config.yaml
model: "masked image model"
dataset: "capsule endoscopy frames (Kvasir-Capsule)"
train_examples: 42238
image_size: 32
crop_scale_min: 1
horizontal_flip: true
method: "simmim"
mask_ratio: 0.6
loss: "l1"
arch: "efficientnet"
norm: "layernorm"
activation: "relu"
channel_attention: "se"
depths: [2, 2, 4, 2]
kernel_size: 3
stem: "single"
expansion: 4
widths: [16, 32, 64, 128]
init: "trunc_normal_002"
residual_init: "none"
optimizer: "soap"
beta2: 0.99
lr: 0.0023
beta1: 0.95
shampoo_beta: 0.95
eps: 1e-08
precondition_frequency: 50
max_precond_dim: 1024
merge_dims: true
one_sided: true
adamw_lr_other_params: 0.0024
grad_clip: 5.0
steps: 8500
batch_size: 128
epochs: 25.8
lr_schedule: "wsd"
decay_fraction: 0.2
final_lr_fraction: 0
warmup_steps: 250
weight_decay: 0.0
adamw_weight_decay_other_params: 0.01
Rows from block 5, named by matrix and row number. Rows with one number belong to one channel. Each number is 500 + 25 x the weight over its row's rms, rounded and kept within 0 to 999. All counts start at 0. Numbers have three digits each. After the name is the row's rms in percent of the matrix's.
# convs0: expand pointwise conv (model.blocks.5.convs.0.weight, 256x64x1x1), inputs 0-31
# convs1: depthwise 3x3 conv (model.blocks.5.convs.1.weight, 256x1x3x3, trained with AdamW), a 3x3 kernel
# convs2: project pointwise conv (model.blocks.5.convs.2.weight, 64x256x1x1, transposed), outputs 0-31
convs0.57 107:508504538506479509528548490502506550513511535555514520518481510495510458488456482518505511484538
convs1.57 109:495513507476467466468502460
convs2.57 110:534508536502501492497512494482459522518485498497512513502510498524506447494451538524493520519535
convs0.58 072:529450520515488491512500471500511472539495482517488517434475502520514530495506497487483488508508
convs1.58 080:499504492474489469472507554
convs2.58 048:526523515490527471454474481496541469496504503499491526544534502475492527473485536521500486537502
convs0.59 076:503494534494528520508493521461504549499496456533527489490482478522515510495512507449491495507487
convs1.59 096:476502487502481486449463482
convs2.59 068:506518476503487465472471504540469503517452520542536521501548486495506484470532501498546508541531
convs0.60 066:493465549540485542498478538558478506519471506458481472476503471486515488492479547484459502509518
convs1.60 013:444484495484491508504524535
convs2.60 052:549483478510508463466563489536508518476499523473477492476534531497493485512500519522503566461520
convs0.62 090:538467511522487522505501443509459500497517525503535517475496532481493455478477484515503496500498
convs1.62 103:490518497537535527522526526
convs2.62 107:544503459470474472467510463471538515534521514527475495506494458492501512510501480484530469458521
convs0.63 104:467515521490533460496509488491503552493495458497485486527496460496478539488504509483492519545519
convs1.63 093:476538494513533489490496455
convs2.63 097:544532487556476520513519489516509517516497525511481510540508538488518540536536561494508476477528
convs0.64 071:546501492516458503525482496523504463513489514502465535477450483495490502510474522480484491517521
convs1.64 113:520487448498482488472486530
convs2.64 062:490479509502463476456523522542498563520508494455503538501500523481472515485508559504511565504539
convs0.65 072:495462510498526493473490545461510529525486489504563498493511448471477512505534512477475476507519
convs1.65 055:484468505497463509450508515
convs2.65 055:508473479493466494512468501501425510508449475509517483519530507528505471506511518510492512528467
convs0.67 109:486527485503492481520486521532488521495476502497454529495516462486533470462484498517486483523502
convs1.67 112:462537499514474489457500505
convs2.67 107:534523467504497456517508466493526511447514471498484509540492502514496557540550488468475520468490
convs0.68 119:513539499520513477465487490478508529495527514485505487547512492481523536507494495502542509485494
convs1.68 132:498516459509536467497524474
convs2.68 113:488480547473491479484482496530512468493488494439473487484480511481529507509497497519482549515520
convs0.69 133:532471468490545500530498485536536509521518521518539474539530491464526510501508467504493522492474
convs1.69 105:497509490486469557520488479
convs2.69 134:499497474496506470495510458526493456542476512525493542486500458516488510511509488496493486516510
convs0.70 105:454526494520480462518481532499488562488511546509468481550508514524460495496496453496469489532500
convs1.70 118:443487484491496499491468473
convs2.70 107:555495510478484475519526496504498497500488521529501500536531509553488544482532510503488559494494
convs0.71 119:473508452521435522528510509504493527516525495507492522532498534491509522512550465495479477471526
convs1.71 094:479541469501470522509472518
convs2.71 114:537526510473476452437526531492474516500523456485512509510500508515516525480523505495468496538486
convs0.72 066:495453549518445548493476521550486510517493513484455486477495487482531491498475538492463519526506
convs1.72 013:505450530511466484507512522
convs2.72 074:469481495465508474466502500556499503509486557457514506487498499478494482507516535507531559455539
convs0.73 117:468508519540504515523524486490458496468501466450529466489514472497488494457470499521539465562553
convs1.73 093:487535508471483548477494514
convs2.73 105:498504485462430489474534501506486513477523490548510494502460526489512496520454527433488525497498
convs0.75 069:479447554526477526499486522517493513536481501481495481473495482509526493509500518491468521510492
convs1.75 057:498511545504505509517523550
convs2.75 051:564490502492511467492522542482459490519480501510487480527472491543526465489503522485503509461465
convs0.76 105:510482502465500479521453525496555495479502507507543488502544490498514483491543495506529492486511
convs1.76 122:494524485516476531491452525
convs2.76 113:484492477497554536519533481527503529502516501520542501491488449520511532505513521498506494528525
convs0.77 058:548492502528493502524495517517514498501516504501447510473463448491515504475478523495504480536496
convs1.77 117:486477456489493490454483518
convs2.77 049:490517514513466453541485517488526493491473460487469523477478529552511476518477473522502506466511
convs0.78 113:481504518477521496534550484455488528457515514513512515520522488512482500555486519528465494558463
convs1.78 102:531490489465493530523482463
convs2.78 114:503496471487477466463519452485516491536522458530495512471529494519490482528480484468502513492531
convs0.79 075:506503490509450502502453507552494486495467501466471513493495481459517461484461540516490489538545
convs1.79 106:484460459500464501494494527
convs2.79 062:518502501506497475460484506470497486558538455501505519500533523512530487518485518494504518448520
convs0.81 088:504564470509528478496503537473515440506481512515462539532507490494512534480530512493527484529498
convs1.81 106:518513554477468513516488489
convs2.81 115:480495480528553511493468504454490475499506501508465521481518504509504500548535461497534458506450
convs0.82 052:504452537508462514488491526510484513517500509500473472449506467503521506504500518488486498506500
convs1.82 040:472473511484542516503538516
convs2.82 044:461525524506489475488479482528561472479515499485518503527526534525521484529530477508534544470474
convs0.83 116:470503495524499493478512505533507523504472492470484500503541516478538503467512547533505439516528
convs1.83 111:522475501521476467546484501
convs2.83 123:550483504527515542527495530501493455505470488523495521520488501494478510455534466503498533514506
convs0.85 106:536491523506553519505504475530503521480508496488497496435484503477562505455478519530531522509480
convs1.85 092:479503505496540505488444486
convs2.85 104:499525452466457467482486501503488471500519518481505497490513516514468496519522515475435479471509
convs0.86 075:551464486541499522515494487518496500451536508480504481476476476509535478449511521501529526494509
convs1.86 125:539515534513484514531517529
convs2.86 086:517482501475462511500488453503513534493526495523519523506434513506483545500494501437502522471523
convs0.87 127:539507490517442522462481490506481481457478483499467511481465504510505498491462526522497459530496
convs1.87 107:534477507463515471490480531
convs2.87 120:509533481499536469495511531518511478499544461487459470493485520527488516461483504482496496477559
convs0.88 114:518461483493481518507502485501439522484507509530481490472475541526538514494472480503534513445509
convs1.88 109:480477532543512493466496477
convs2.88 121:495545516533496456496549501511480528466501527502483520528498491522488504519478523491467479471501
convs0.89 063:521492504499523455471478543474522528507488489490528513494514442482470500501502531472476482505521
convs1.89 095:523525492469508498442496499
convs2.89 077:492472484499487481457490488535513536544500466482534509468496491521508515486507580467479522532505
convs0.90 105:504521513490436506458479498498451485518469456533500507491482542508516476465538490520499495531477
convs1.90 128:523522528516472457517480483
convs2.90 112:495482478541577491517533523532473510494476514517498464511477502500541527490481472505469531504507
convs0.91 108:462520480460513506491530512479442488476512489466521514514522519504485535471476548528514493537530
convs1.91 100:483485537484484537514460497
convs2.91 105:496470517467474446491476490472516487511482483508457460490499530546481512545522489504503547490472
convs0.92 092:481517545496501509491481505455531462483510479487514488474480466501567507518499528525487491522533
convs1.92 129:530518528528477526520526524
convs2.92 110:473474480502492511532535480558473532493527535497515497560454481521496529482471464499507470514473
convs0.93 076:444496533488508500490482445502500508504467486543477518548514543508494487488533503502479498539500
convs1.93 121:513522515530472531529530519
convs2.93 098:575498495517501473509510541495473508519530483515554492492513462492513476507498502490536503514550
convs0.94 061:489462523523440542508484530541462508504477487463431491460490479471533471479471514489461517518506
convs1.94 053:477454483493491519502515544
convs2.94 064:508495494533527509450528457504513485487462505484497513488539493506549540530498482493509531485461
convs0.95 091:516494509468549483479470475504479526494502549501517500487503464552437494489476497497500485491469
convs1.95 100:509540511534478526514535507
convs2.95 096:499481482484451491495504513489471478506497458521522479521502520436529474523474540468494496538552
convs0.96 108:504506481486469537496478494481472490538484497479528507495490528471494575497472535488546482534500
convs1.96 104:501498496490455478523546519
convs2.96 106:488545500515477530519515480503522441501514466531487493453493504522547492467522461500490514506537
convs0.97 091:537474521503520538497495484531487508490521498507510472486515497511491494542516474514490492523554
convs1.97 094:490519490489549524484509459
convs2.97 125:506514483514473493548525487482476510456500518480509505507461483562499450523486479483520532503532
convs0.98 048:521469528521479511513487553532507532533483488488463482476495492481511470491496525506480535557533
convs1.98 078:460480458505520527490520514
convs2.98 055:502484545488467514460514476493525510520515503458526546543490508555488447500484550494523492472491
convs0.99 130:484532470485486507501518487466532513464502520439478514517479521527500514477529489502492512520494
convs1.99 109:476533462480481489503462487
convs2.99 135:524509448534515553574503476502512491478473493495505486520489505491537493538516453469475511509495
convs0.100 125:465500493518521527491477500490531511512536483519499494525484498498448512502481486435450484523534
convs1.100 100:476513514465497479459536496
convs2.100 101:548519490482500508471537489508476515520512521501463515479534502545492496517483485477502489501506
convs0.101 050:525487514538483477515495524523479501511477497488456498458475448488487479476476519481464491500515
convs1.101 066:500476487479541505481513547
convs2.101 066:540501499461499475458524462541490518510465514471534492485535498560512532484503518489533526492510
convs0.103 116:517527491446482507484558502486490497555515498460540513499529492460496494520507486483533518513467
convs1.103 106:487483486531534516476479460
convs2.103 113:481559441510486544446513501458508508491514531528482542507540494484491456502522502511498489472499
convs0.104 128:462514508478497477483500542503535518529484524539494455486472482522472458485507516444494500520508
convs1.104 107:481478461517532533492492473
convs2.104 117:482516491469498453480501456515539481542523486493523552511519473495484487494507471492521511502509
convs0.105 117:512552510474511487467494492505506510496513493475492514495490509554539528511499535510504506489482
convs1.105 118:521513533483502460456489494
convs2.105 124:484502496520510475528448486499535469539484493558494510565510498530509473508494494449489481489480
convs0.106 101:514507459514525509538528492539511484506497515521554527502478493540482467491511542502509479473471
convs1.106 093:517532532541480510502496468
convs2.106 114:488480459479470495497506483462482470513457519518505487512469525507520493515463511460523513531563
convs0.107 121:478472519449480503474489500469528556537540504491524492471492503522497475520500539503535501454504
convs1.107 104:505468497478501542511528463
convs2.107 118:506548431515441483517484503487472527510509489524516530498476496516518507475529494532482481485551
convs0.108 066:513517550526525474506491521472518505521480502521522502474479455533482478511530520502486518525470
convs1.108 090:464500504459498473465477514
convs2.108 067:469500518489491505456516513481558490510472428512526530483529515489473525496476503439515557526496
convs0.109 109:482486511474475477513473463463508468511494513524534513507519527496544481502543488534524500538530
convs1.109 104:491524509476509549506543503
convs2.109 117:506526478523515508513533472483501522499492487511509480543496461513450475505508481450543506485480
convs0.110 077:547468522503454506485519465493533541494500552525522515507453499530479513459492482508526479477500
convs1.110 094:531518533516478521528513533
convs2.110 089:475486498525473460551509500535486546517504475511509542525522534483537511505487520472505537543496
convs0.111 106:494449496452535529504471473505501553456491529496486524472485462513540478453483501521525528468519
convs1.111 110:513490470467480482519541525
convs2.111 101:495513508462489488510484506504507492526527456499511481531450513495581524459496508470471527501534
convs0.112 087:491504519495558494516500535452506546489493448507527514511490453494495489480537500472516479512492
convs1.112 104:456484492471482498467501466
convs2.112 062:522521494476523464494499539539489525514479545456529482487484535501487469477496550473494541480492
convs0.113 083:540508485488473511500454494517523457489502509488498521490488464483513479496474528511476479498545
convs1.113 053:477443481507473508500507525
convs2.113 069:516547511533526471478555500501546502493510422478508479498538514492488503472549514500480505490513
convs0.114 078:503478513471468476470461465483527479517503501514540512467500493496519532514505536489471475504510
convs1.114 073:503484473518487504554504534
convs2.114 052:537505465513533474488513481537513468541473477510478492485507506507477483525516507525555570466520
convs0.115 100:492542519472471511482481493482490530493540471487521523504580505480515519531521499499506521492511
convs1.115 116:472486455517524533517499481
convs2.115 123:465552449504508508498481469466481499509492518476455531512515504470519466534503475515547519481462
convs0.116 109:471522503480479460497477503514494494459493513508501502474523485492498454514505514478473494499480
convs1.116 066:539519531534505538502499513
convs2.116 086:507476481521481483461522485509491491538465474501496497539519458491472552489478510491472538501530
convs0.117 069:480489533538519492510522523483493525499465492522526494481485475503495468489511517477485529526482
convs1.117 068:454497457474510503521483490
convs2.117 077:507493509476541490496494533463515446491516520512557521517482554510489483456473523494503549459521
convs0.118 119:500468533521476517517513467446458479542496515530464467489477509506522509499477478485514498495495
convs1.118 099:492538483501516473495501553
convs2.118 120:493537524499459468500490541538487507450535496497504498500518562518528474469507517446502524495532
convs0.119 103:478521446531513439499468458521538505487495512475474495513505469490506478429498524518485524507507
convs1.119 088:492467490544474490524497467
convs2.119 116:515508494506489476506458495500449471518491460520526491527449539540522522491543447511470503503475
convs0.120 120:483519500499505525446526514506504478483462472476470487484514491458452522498510504479480493514481
convs1.120 093:497495479548483534481471485
convs2.120 106:528537522500481494525466555491463487502483526491485484563548477503470468487516545519496512459561
convs0.121 059:506470537514481496496453529518502519507476483477518491462506460486510485501483549478458496500514
convs1.121 014:534479513506470513456527507
convs2.121 071:524468508475491490474544500516509497502489522499539494516498528457476502514506542506535560479520
convs0.122 093:482530498501472489519518498516477466515496469527494469541514527499494536547521479465509498487495
convs1.122 106:488533526492524531481531528
convs2.122 110:525482513502472524494489513452486530521547499505485480494500517499502493487520536539490515488508
convs0.123 084:493443547537468542495485527550477506528474501454466471476507486475529492500486544505465523517500
convs1.123 017:457497506511488505513540541
convs2.123 071:490536491458513437459511486555483518483489537476507504515502526491501496498496571513517571481550
convs0.124 106:505523526514509501502524517494461531466484515536431514468518480458502486443463516536490458508502
convs1.124 126:505516518518493515439473493
convs2.124 114:563498507483501489480496514488495462506512512473531531535472474527472507523493514531482509487514
convs0.125 120:503492514493477433519510485485541534496500499569462521491487500491496523539500523509529502515501
convs1.125 108:522549468520491479515519484
convs2.125 114:524503498499478449487503541510465558486531567526511495475476455520492520486489474489527535518508
convs0.126 102:534500501512493522514496477480507477505479507558447523489499464511529519522492496502509521493487
convs1.126 112:499519485453532488476534496
convs2.126 107:524532485490464491522480522549481510495525503500565479470519535494496511463524496503549484494526
convs0.127 108:471531548471494492509538501505527486488500484504480499513480460476475535520516519503496503473516
convs1.127 128:470463487504524485524525534
convs2.127 122:523526535523490480470527500472489476518505556499503529514468557509507457470478484502523503500517
convs0.128 082:480545461492516490485495539508476471537496479512489476549533484524507531541507481526489525495509
convs1.128 107:510516479530538522522537513
convs2.128 115:494524526534480513512509491463520486496493492516487496553543521495507466524478545499484505466508
convs0.129 047:480466526493454483475465531512500522502479477479499486467504461479507490493486545476461493533527
convs1.129 041:482495516476476507516511559
convs2.129 053:504481528511500468491510504517498525476506524458543523509490487463532483523560481502500542460495
convs0.130 128:516483509496522526560452508490487485484502493500503447472502491512499479505504497480511513502464
convs1.130 126:492457486510542516465495489
convs2.130 146:507457486546509528521532523538550498475439523547498515489503496494453517543507514530507507524505
convs0.131 084:485483523469489483457461513463530530493508481501566493491515477509498521514509535462469489497500
convs1.131 063:497510464453457501496487497
convs2.131 052:495497507469467496452523495515496502485469534492525494506503521513481505553521528536528557460559
convs0.132 121:483490527526484475503472505513523482538489470545537520542499529553526469488479501479481527497481
convs1.132 088:539514531532468520523496504
convs2.132 097:505503547555513479477505519466478493477483544496502477465507510472481533552500511483525564555490
convs0.134 115:531498535509536534480527511500470561491463475508536492477495508456537531504510512498448463485515
convs1.134 085:488526461467489474492531479
convs2.134 107:505527481565499491490504528509530557522509514449464502500518486477524526528508528549462509518507
convs0.135 106:524477469508462514466521472502524480491524510503501533508516479527480515506463460485472514513484
convs1.135 084:498475522496472554491487523
convs2.135 110:487504513504439449500519511538456510518506483522496482512509507502501509468540480465481477496570
convs0.136 086:496496509471492464500454503456513512503497504498562482488511480505490513523511539485473473490506
convs1.136 046:481512479483516544525479467
convs2.136 044:516484538489483488484517462544502511488503490524551502487522468499516504495519486472531501516520
convs0.137 151:467503468513441513520472512488468509483510514450495500516498506510516505474532477492476474474498
convs1.137 093:468551460497488484499500502
convs2.137 119:522527498512519497464515483507476501474520479490532521515491491521509551462521519480464503496488
convs0.138 101:520523514474498479545503499512501540483520460510511505529491511451518488524485491523510509514444
convs1.138 104:477493525535534531513510528
convs2.138 096:477505509517522478474487464486495469482495534516463487462479505529500502535506532522489507496459
convs0.139 054:495483527494498492503464542486493543498474492484522475472493460463503479495490523496454497526502
convs1.139 025:471487511504511464488462539
convs2.139 044:535481497471502490456482466515497525532534508522512496494474481468493470532533526534526545492476
convs0.140 130:533512486474507445458493471496506469465512473486494531468489511538482488450505488523481457492499
convs1.140 113:529496505482504542461493468
convs2.140 123:546488577497515447508533492501491507509458501466533457525482513477499502504531490550527498509465
convs0.141 068:483447528543480510507508519497494524524463492481485498460508459492518484492485531498455525507495
convs1.141 059:482497513518505518529531552
convs2.141 070:507513481463525479476494481482526468528472475527551531495544487530529513475474491491481549461501
convs0.142 086:501499491584534506534492494485477476488517507506502547518506515549503534501482488515495498504469
convs1.142 109:529500513532479521520535533
convs2.142 090:500486477440469510442488526479497475472475508503518505470507513459475502534515524495503537525492
convs0.143 089:508545506449516502524503530515512516525501458519524467528517537445533540523518516493467500487515
convs1.143 097:488526522465529530516532511
convs2.143 113:508519471494488472493492523481464528468540530491474507492498487516478455514472478491498510506496
convs0.144 082:507490486482496502480446481513523487508506495487537523476470469479531507500500530499471470503528
convs1.144 086:502481432500493490482511505
convs2.144 062:538475490497498486467481534506493519544502482534503507540509513499485530497515521519528537487493
convs0.145 066:492475524470490469463454499492530519523503504504559507481498467492507515513515541496472474506510
convs1.145 060:512547500469490521524480472
convs2.145 040:520513505539464488487472499511475504479472498495526500492522529490542463504481530525533482521477
convs0.146 129:501487518501507503518474512527520514531468528495496507492470545476494485461538489449541459500506
convs1.146 103:493511470466471544483494481
convs2.146 125:507514451499534511506506523478478514482496524518543518499509510496527546474473522500432497542505
convs0.147 111:535505524489480489489481536503539504484525524522505508505489524485466511498509436509494516487512
convs1.147 116:532492492478476518533467530
convs2.147 111:513522456497496494497518487497513493505483544497516514573513464491484449453511503489503464504509
convs0.148 120:537508475545481461474478505492528513525492505486494480516519531521508469525474445466481501470484
convs1.148 123:523527490475469535508505536
convs2.148 116:491495524466451500483524512495497494485513492504561527505499486489514480537519493505473542503503
convs0.149 115:474503518475488528515462516511496538513539478483513498495482505509499501519560496438551450501539
convs1.149 096:511460523487476548492490514
convs2.149 106:499517457528512484515535499499490527459501495521496520500485475507521508507472494470498552506439
convs0.150 076:492480476513475485470497493556526518502471496469457494491464473491485511501550488501484518464507
convs1.150 079:528514522517485523535524536
convs2.150 079:522510515492488494519516466502479506512458447514513529506530495525493531438459484495505514524521
convs0.151 126:495510471510462496485500467533502475479496547499473531530514521546491516475478519485565466436506
convs1.151 104:491494485548501478500455478
convs2.151 114:530486502507496488518493490441457518479506503513502466460481522497476535521493456506536548538483
convs0.152 087:536481530525480521500478487542522447508521507514502532464483489517520523493490495480464484493520
convs1.152 111:502460460512484475489465495
convs2.152 064:499478544489499450490514467526482475502499503458536506539489502522482520522515520494500531535489
convs0.153 069:555508486552513513528528493477530484457495490474494497527492467541526486546508466496478516505498
convs1.153 103:527531519521512531520529528
convs2.153 098:470479463463505510448514497465505533511507501547550512515483492524496529500451535493527494503485
convs0.154 127:479494470544501454499526472445506482507483526520485468500524537470429542485512493524490519496511
convs1.154 091:550460501500527524513498494
convs2.154 132:501510498538481501476432502481479481491456516547514509499533521491443482459504490495512492546491
convs0.155 057:503472529515478519476481550534469526500473494460469475474499455466508474494485547485472511517513
convs1.155 023:478474523492493538473515539
convs2.155 047:486530517553454441487528477479513514514465506488525548494546523510519493497474509526516492504498
convs0.156 119:473513505530541523525497501537517477518493479452480488541514428479484537502517471515509531522476
convs1.156 106:490505507452495498463534523
convs2.156 087:556500526534509465438506505537517468483490498517496516502532503546471515546498505509494527515463
convs0.157 091:527512535502537516497532452489475465490504498455482506474543502480536494444517502513531533496499
convs1.157 085:507524504485524483510474444
convs2.157 092:508503439501484501496476483515503517533493470495499515478490490536520564516540528503463514490540
convs0.158 105:484515453477460495468506470532491461529467497524540523464494548443518523506493501472518497513480
convs1.158 102:482484489512478513506562513
convs2.158 130:483497503468499480511482454487526504487487515475485488512437491534547463499496519528495525517488
convs0.159 113:489537531509516532500498476439524526501531509496520477494492492499525475495477538522536532500484
convs1.159 104:492491489467472468527534523
convs2.159 109:528491497498506492502489510457483591495495547527530532495526486508480515543494473516514513480498
convs0.160 082:449558517493510526479507501536459483510500466466516498534562523488502482532518464502475497536508
convs1.160 104:457470471500512524497533514
convs2.160 116:521512476537461512490501508458499473530527539534475522527493506498494475536479523544481510448524
convs0.161 090:487430465537544502514521533497514487523533510487492521498468525439521457447495488498491519502489
convs1.161 153:526514520528497533531527530
convs2.161 095:509503527485464498495497463513549533457501466533517514508499500550469550505485485495555498508506
convs0.162 118:485485481477499517546491485520517518503535471510533539491535494532497469534540487516472504499497
convs1.162 118:464538484531465493480498499
convs2.162 131:552535509504490485424508493476481516504499499498540494485530493541469495492505494454537510515468
convs0.164 072:515524477538545479467479551489516517518504515500480497523511454466468483479500535491488489527510
convs1.164 097:472490450473529515490484510
convs2.164 076:552496500464554488480497496485460485492512472471550479504506465496461492462463496519504514518497
convs0.165 092:473498526489488482505548503502492501482546456473498474512521514499479441465501535508439522563514
convs1.165 086:487503481501550510476537477
convs2.165 106:531502459490505511475477467471490543545479500517457477507522458497498506552521455479535468469466
convs0.166 104:476496484539528541489509500512500494503567504453527507517483481446489457472505491491491502489489
convs1.166 120:510551510479513471485518529
convs2.166 116:538479515472517453497520502517500495532472507517511483461526497530475526477498477514502529556442
convs0.167 061:514458526495478499469476510487526497510505495510533508467504483502504532519500526485465481489518
convs1.167 021:491498489507474521558514525
convs2.167 062:509462518460525512471545491500517535555506485493542503499511500504507502470484522514503531496506
convs0.170 082:506457543526515523467476509528509491530472494451519509487507471494536505504498543502475501493506
convs1.170 021:460502525492473487481523539
convs2.170 043:517482524497478506459521483488516523473472512562511480490532514509521517494489501481520503465520
convs0.171 118:535452492505497520470510468537552494492496516503520520481510480516535495529490447503485453471545
convs1.171 087:488510555479472492496468492
convs2.171 108:529484495511504474440546478520520524500520487539458536533495471539503506505499496471490482510508
convs0.172 086:477465496514495511480479532528519509511508518499515532442518485552458475480438487459511501497495
convs1.172 106:527510527514451507527500525
convs2.172 083:491487531475498470515500500456491462463472497508496464465517523472508476534550555508472546535525
convs0.173 128:520513520535520554467469533513484501550473482471449497528480508492514494456472520486515464495510
convs1.173 106:473516474508446511482505478
convs2.173 140:529545442502457533520466468469476519482533512530487503503502449496492497497492480499537499502544
convs0.175 132:527477508491470528491483507514506486469519513521471487522533492498500469515458515528529507496528
convs1.175 111:489509479492526471476531457
convs2.175 110:553501485490491452491487514488501521453512524488514515488522489552482479492495515474524535444454
convs0.176 119:507459550492488499519513468504508539517477541561526491537490512502491451478510490478506518486568
convs1.176 100:504458484514483497475549489
convs2.176 117:516505479459505509525493513536502507503514496488550486509509493492521516526533470503506486514511
convs0.177 066:505491513469473476466437489511524486504491504492534496480504489486519505510488538486466486511516
convs1.177 035:501492465517503538509532462
convs2.177 055:483465471489497474501500475501572478488481469514502501468486535494484493507483538499492530444516
convs0.178 104:526509560529525517521525519502478496491488516487478490485528507504478523510528491512467480521497
convs1.178 117:508490498468488452527525524
convs2.178 112:485538500505487469467542517477536478498549502498477530529467542510476523549486533488458547534475
convs0.179 128:504483519508525438556505469473528484499523498542486483511504510512506505552515467527461499476504
convs1.179 103:538475490475465473484525494
convs2.179 115:526482544497492490455484518513520502492509498491453480487525513557491534470497486479517517454489
convs0.180 123:475485471493489460473493508495497531451494537486473560475528479523519483470505499488469497476508
convs1.180 115:524472526514454494525485519
convs2.180 099:523506475506498472497449482470474465491501473510526508505477536524544526482507477463522507524493
convs0.181 052:488449525514499473489484521485519512525478466503525523459502441480493494485505529488457484513520
convs1.181 035:507486546494468539490482515
convs2.181 037:517505461518520449501468504479466529497483523456508499507515539484514519492528528512516538482566
convs0.182 077:477436537536460515509524511510486501532472484503455485449495472494517491495483507484467536513482
convs1.182 067:492476503500501505503533562
convs2.182 087:546490514469542504472523503517506447545498493460553512517477500517489507463490493473489553542503
convs0.183 102:506517525524529502483536493500475522503490456488508528453460482489542495518490524436473496516542
convs1.183 098:521510525510457502532500539
convs2.183 094:502505502484511464499543556478523487463501546547487485525518538528495476518495492495520512528456
convs0.184 099:490442534544477528505498511552489489523459498461451475467510473478530479489474531511466514498497
convs1.184 065:516510540513496517535523538
convs2.184 058:519515463503481513482477479470513499540537512482520504475509494492504524476520489469533477469495
convs0.185 079:532488496496507525503494555485551463483505492495481488470491468508520502481508500509538497459479
convs1.185 131:505514506527556520520525511
convs2.185 115:502487490502471503522504486511473468526509517511518450481478490530522513485557518472492513561549
convs0.186 092:508470470537525437470511497512489489518510519485509506504496513494483516474484523511488520504467
convs1.186 092:518512525509480498545516542
convs2.186 098:525491515521559487502505517508479464481520421530541492522464506522520509499510485520514512528553
convs0.187 082:490487529499480495477445522518513505503480500469554502504528476482498505511496555480463482514530
convs1.187 009:513522496543533488476525526
convs2.187 046:448483458504490451470502523526510514528508527478529508514499477495481520505567526507507558469529
convs0.188 134:479494469478470550450506498521471495474461502497517537489512524504532531497486485550514506463484
convs1.188 113:513519530471456471512514516
convs2.188 106:499504477464477464503516497528494511490570437500494491516472485488526489453519499485494515471497
convs0.189 076:526501486487466527519559545492504564519515524505509535478486497481479521537491508477507516497465
convs1.189 134:521533531527498521528514531
convs2.189 095:481520503467480507470468519476484523529494525518524444508512526480497502517552503523502544540497
convs0.190 117:500492525533514535484491455482508496500466479492546560473494526494513518502484507477542497494537
convs1.190 091:545530535479490491489517521
convs2.190 111:489505498521509498540526494496533490511490522537477472487493508537458480520452509499531496528492
convs0.191 082:509476503530517506514474465494475516451516497488533455476507503529492480490485512485504497522573
convs1.191 132:469475476469496479468483473
convs2.191 131:510513499497516514459525549535495484485481500497515513497529511534486506499506468514530497504491
convs0.192 112:540505489496477468538498532524511489487466509525492495495518524511497517521520511489476456538481
convs1.192 106:495496477458482467498543505
convs2.192 113:497491481516493554472513505468523511471487522524518556506524513473491533539470488523507515515479
convs0.193 103:539506511490480480524454492504458526466526475538493526545529502506554492499511497484499519504490
convs1.193 118:523533522504495447500501474
convs2.193 123:475525439498486479462520517492522514504440506503511494465497470490467491496450498490521501498494
convs0.194 100:489513470482539518510451496507516535483504461477507484506499425449533480478524524507510500506492
convs1.194 110:447485492538506492509492472
convs2.194 108:525513488442505465517493520512492498505495524489559454486535452536477494452544494502461506525502
convs0.195 081:488521499502494520534510496511436524530486459478539470480498484496467533506471503501500497556493
convs1.195 110:517526519521493524526540532
convs2.195 096:508468447464418478478505515430470501499511521526508495505487533489516481545484519516471496531503
convs0.196 056:543491519506468518496466495553506475521497503485476504477461485489529506495467539509484481513534
convs1.196 066:524481445516474495476505492
convs2.196 058:508471485502488480461471500495453478525480494535510478499508517499502519467500495517494584453486
convs0.197 113:495513480483509495534513477497561524472462524470526438508491541505491498490521518501488508467501
convs1.197 100:491528470490526489475538470
convs2.197 101:524515460487459550531496470497498505503511453528471474561506500502507508495513495488499498492512
convs0.198 090:476490515461496504471470537469497548481501495501542458501519499475492505511512525464484483520514
convs1.198 097:483486490486484501532458458
convs2.198 080:485485509505490472482483538492523476477514431547532492480513520462531526522512511503512520479489
convs0.200 082:488493529461499485470470511475517542508519500512547484494511496499503530507508531494486487518501
convs1.200 080:519489459488480468491494458
convs2.200 054:532496456521519483441507475506511519497442487537570482490527498504510525455501515524493530510503
convs0.201 118:503488505539534473493512511474518498553492498531506478507488488489484474502518488513508464579480
convs1.201 094:480509531527512531530522532
convs2.201 099:510471482517485466499516518489438543510504498474506532461523517507495514487491503508485552507559
convs0.202 107:503485477491458467519485480525500524477508516497492494487491517515517522472526509480502495457552
convs1.202 115:515478504527454525496473527
convs2.202 100:529489473493483490495485510506478517482549465501506500496463535504535545461515452466490525500490
convs0.203 112:514497513485508521506504484529463530506484502451510505488542536480458485497508484493503449518490
convs1.203 114:510538521471457476517506504
convs2.203 110:470507513480483478491493505454540470531502482505497518465535489505550497524471517484511541487531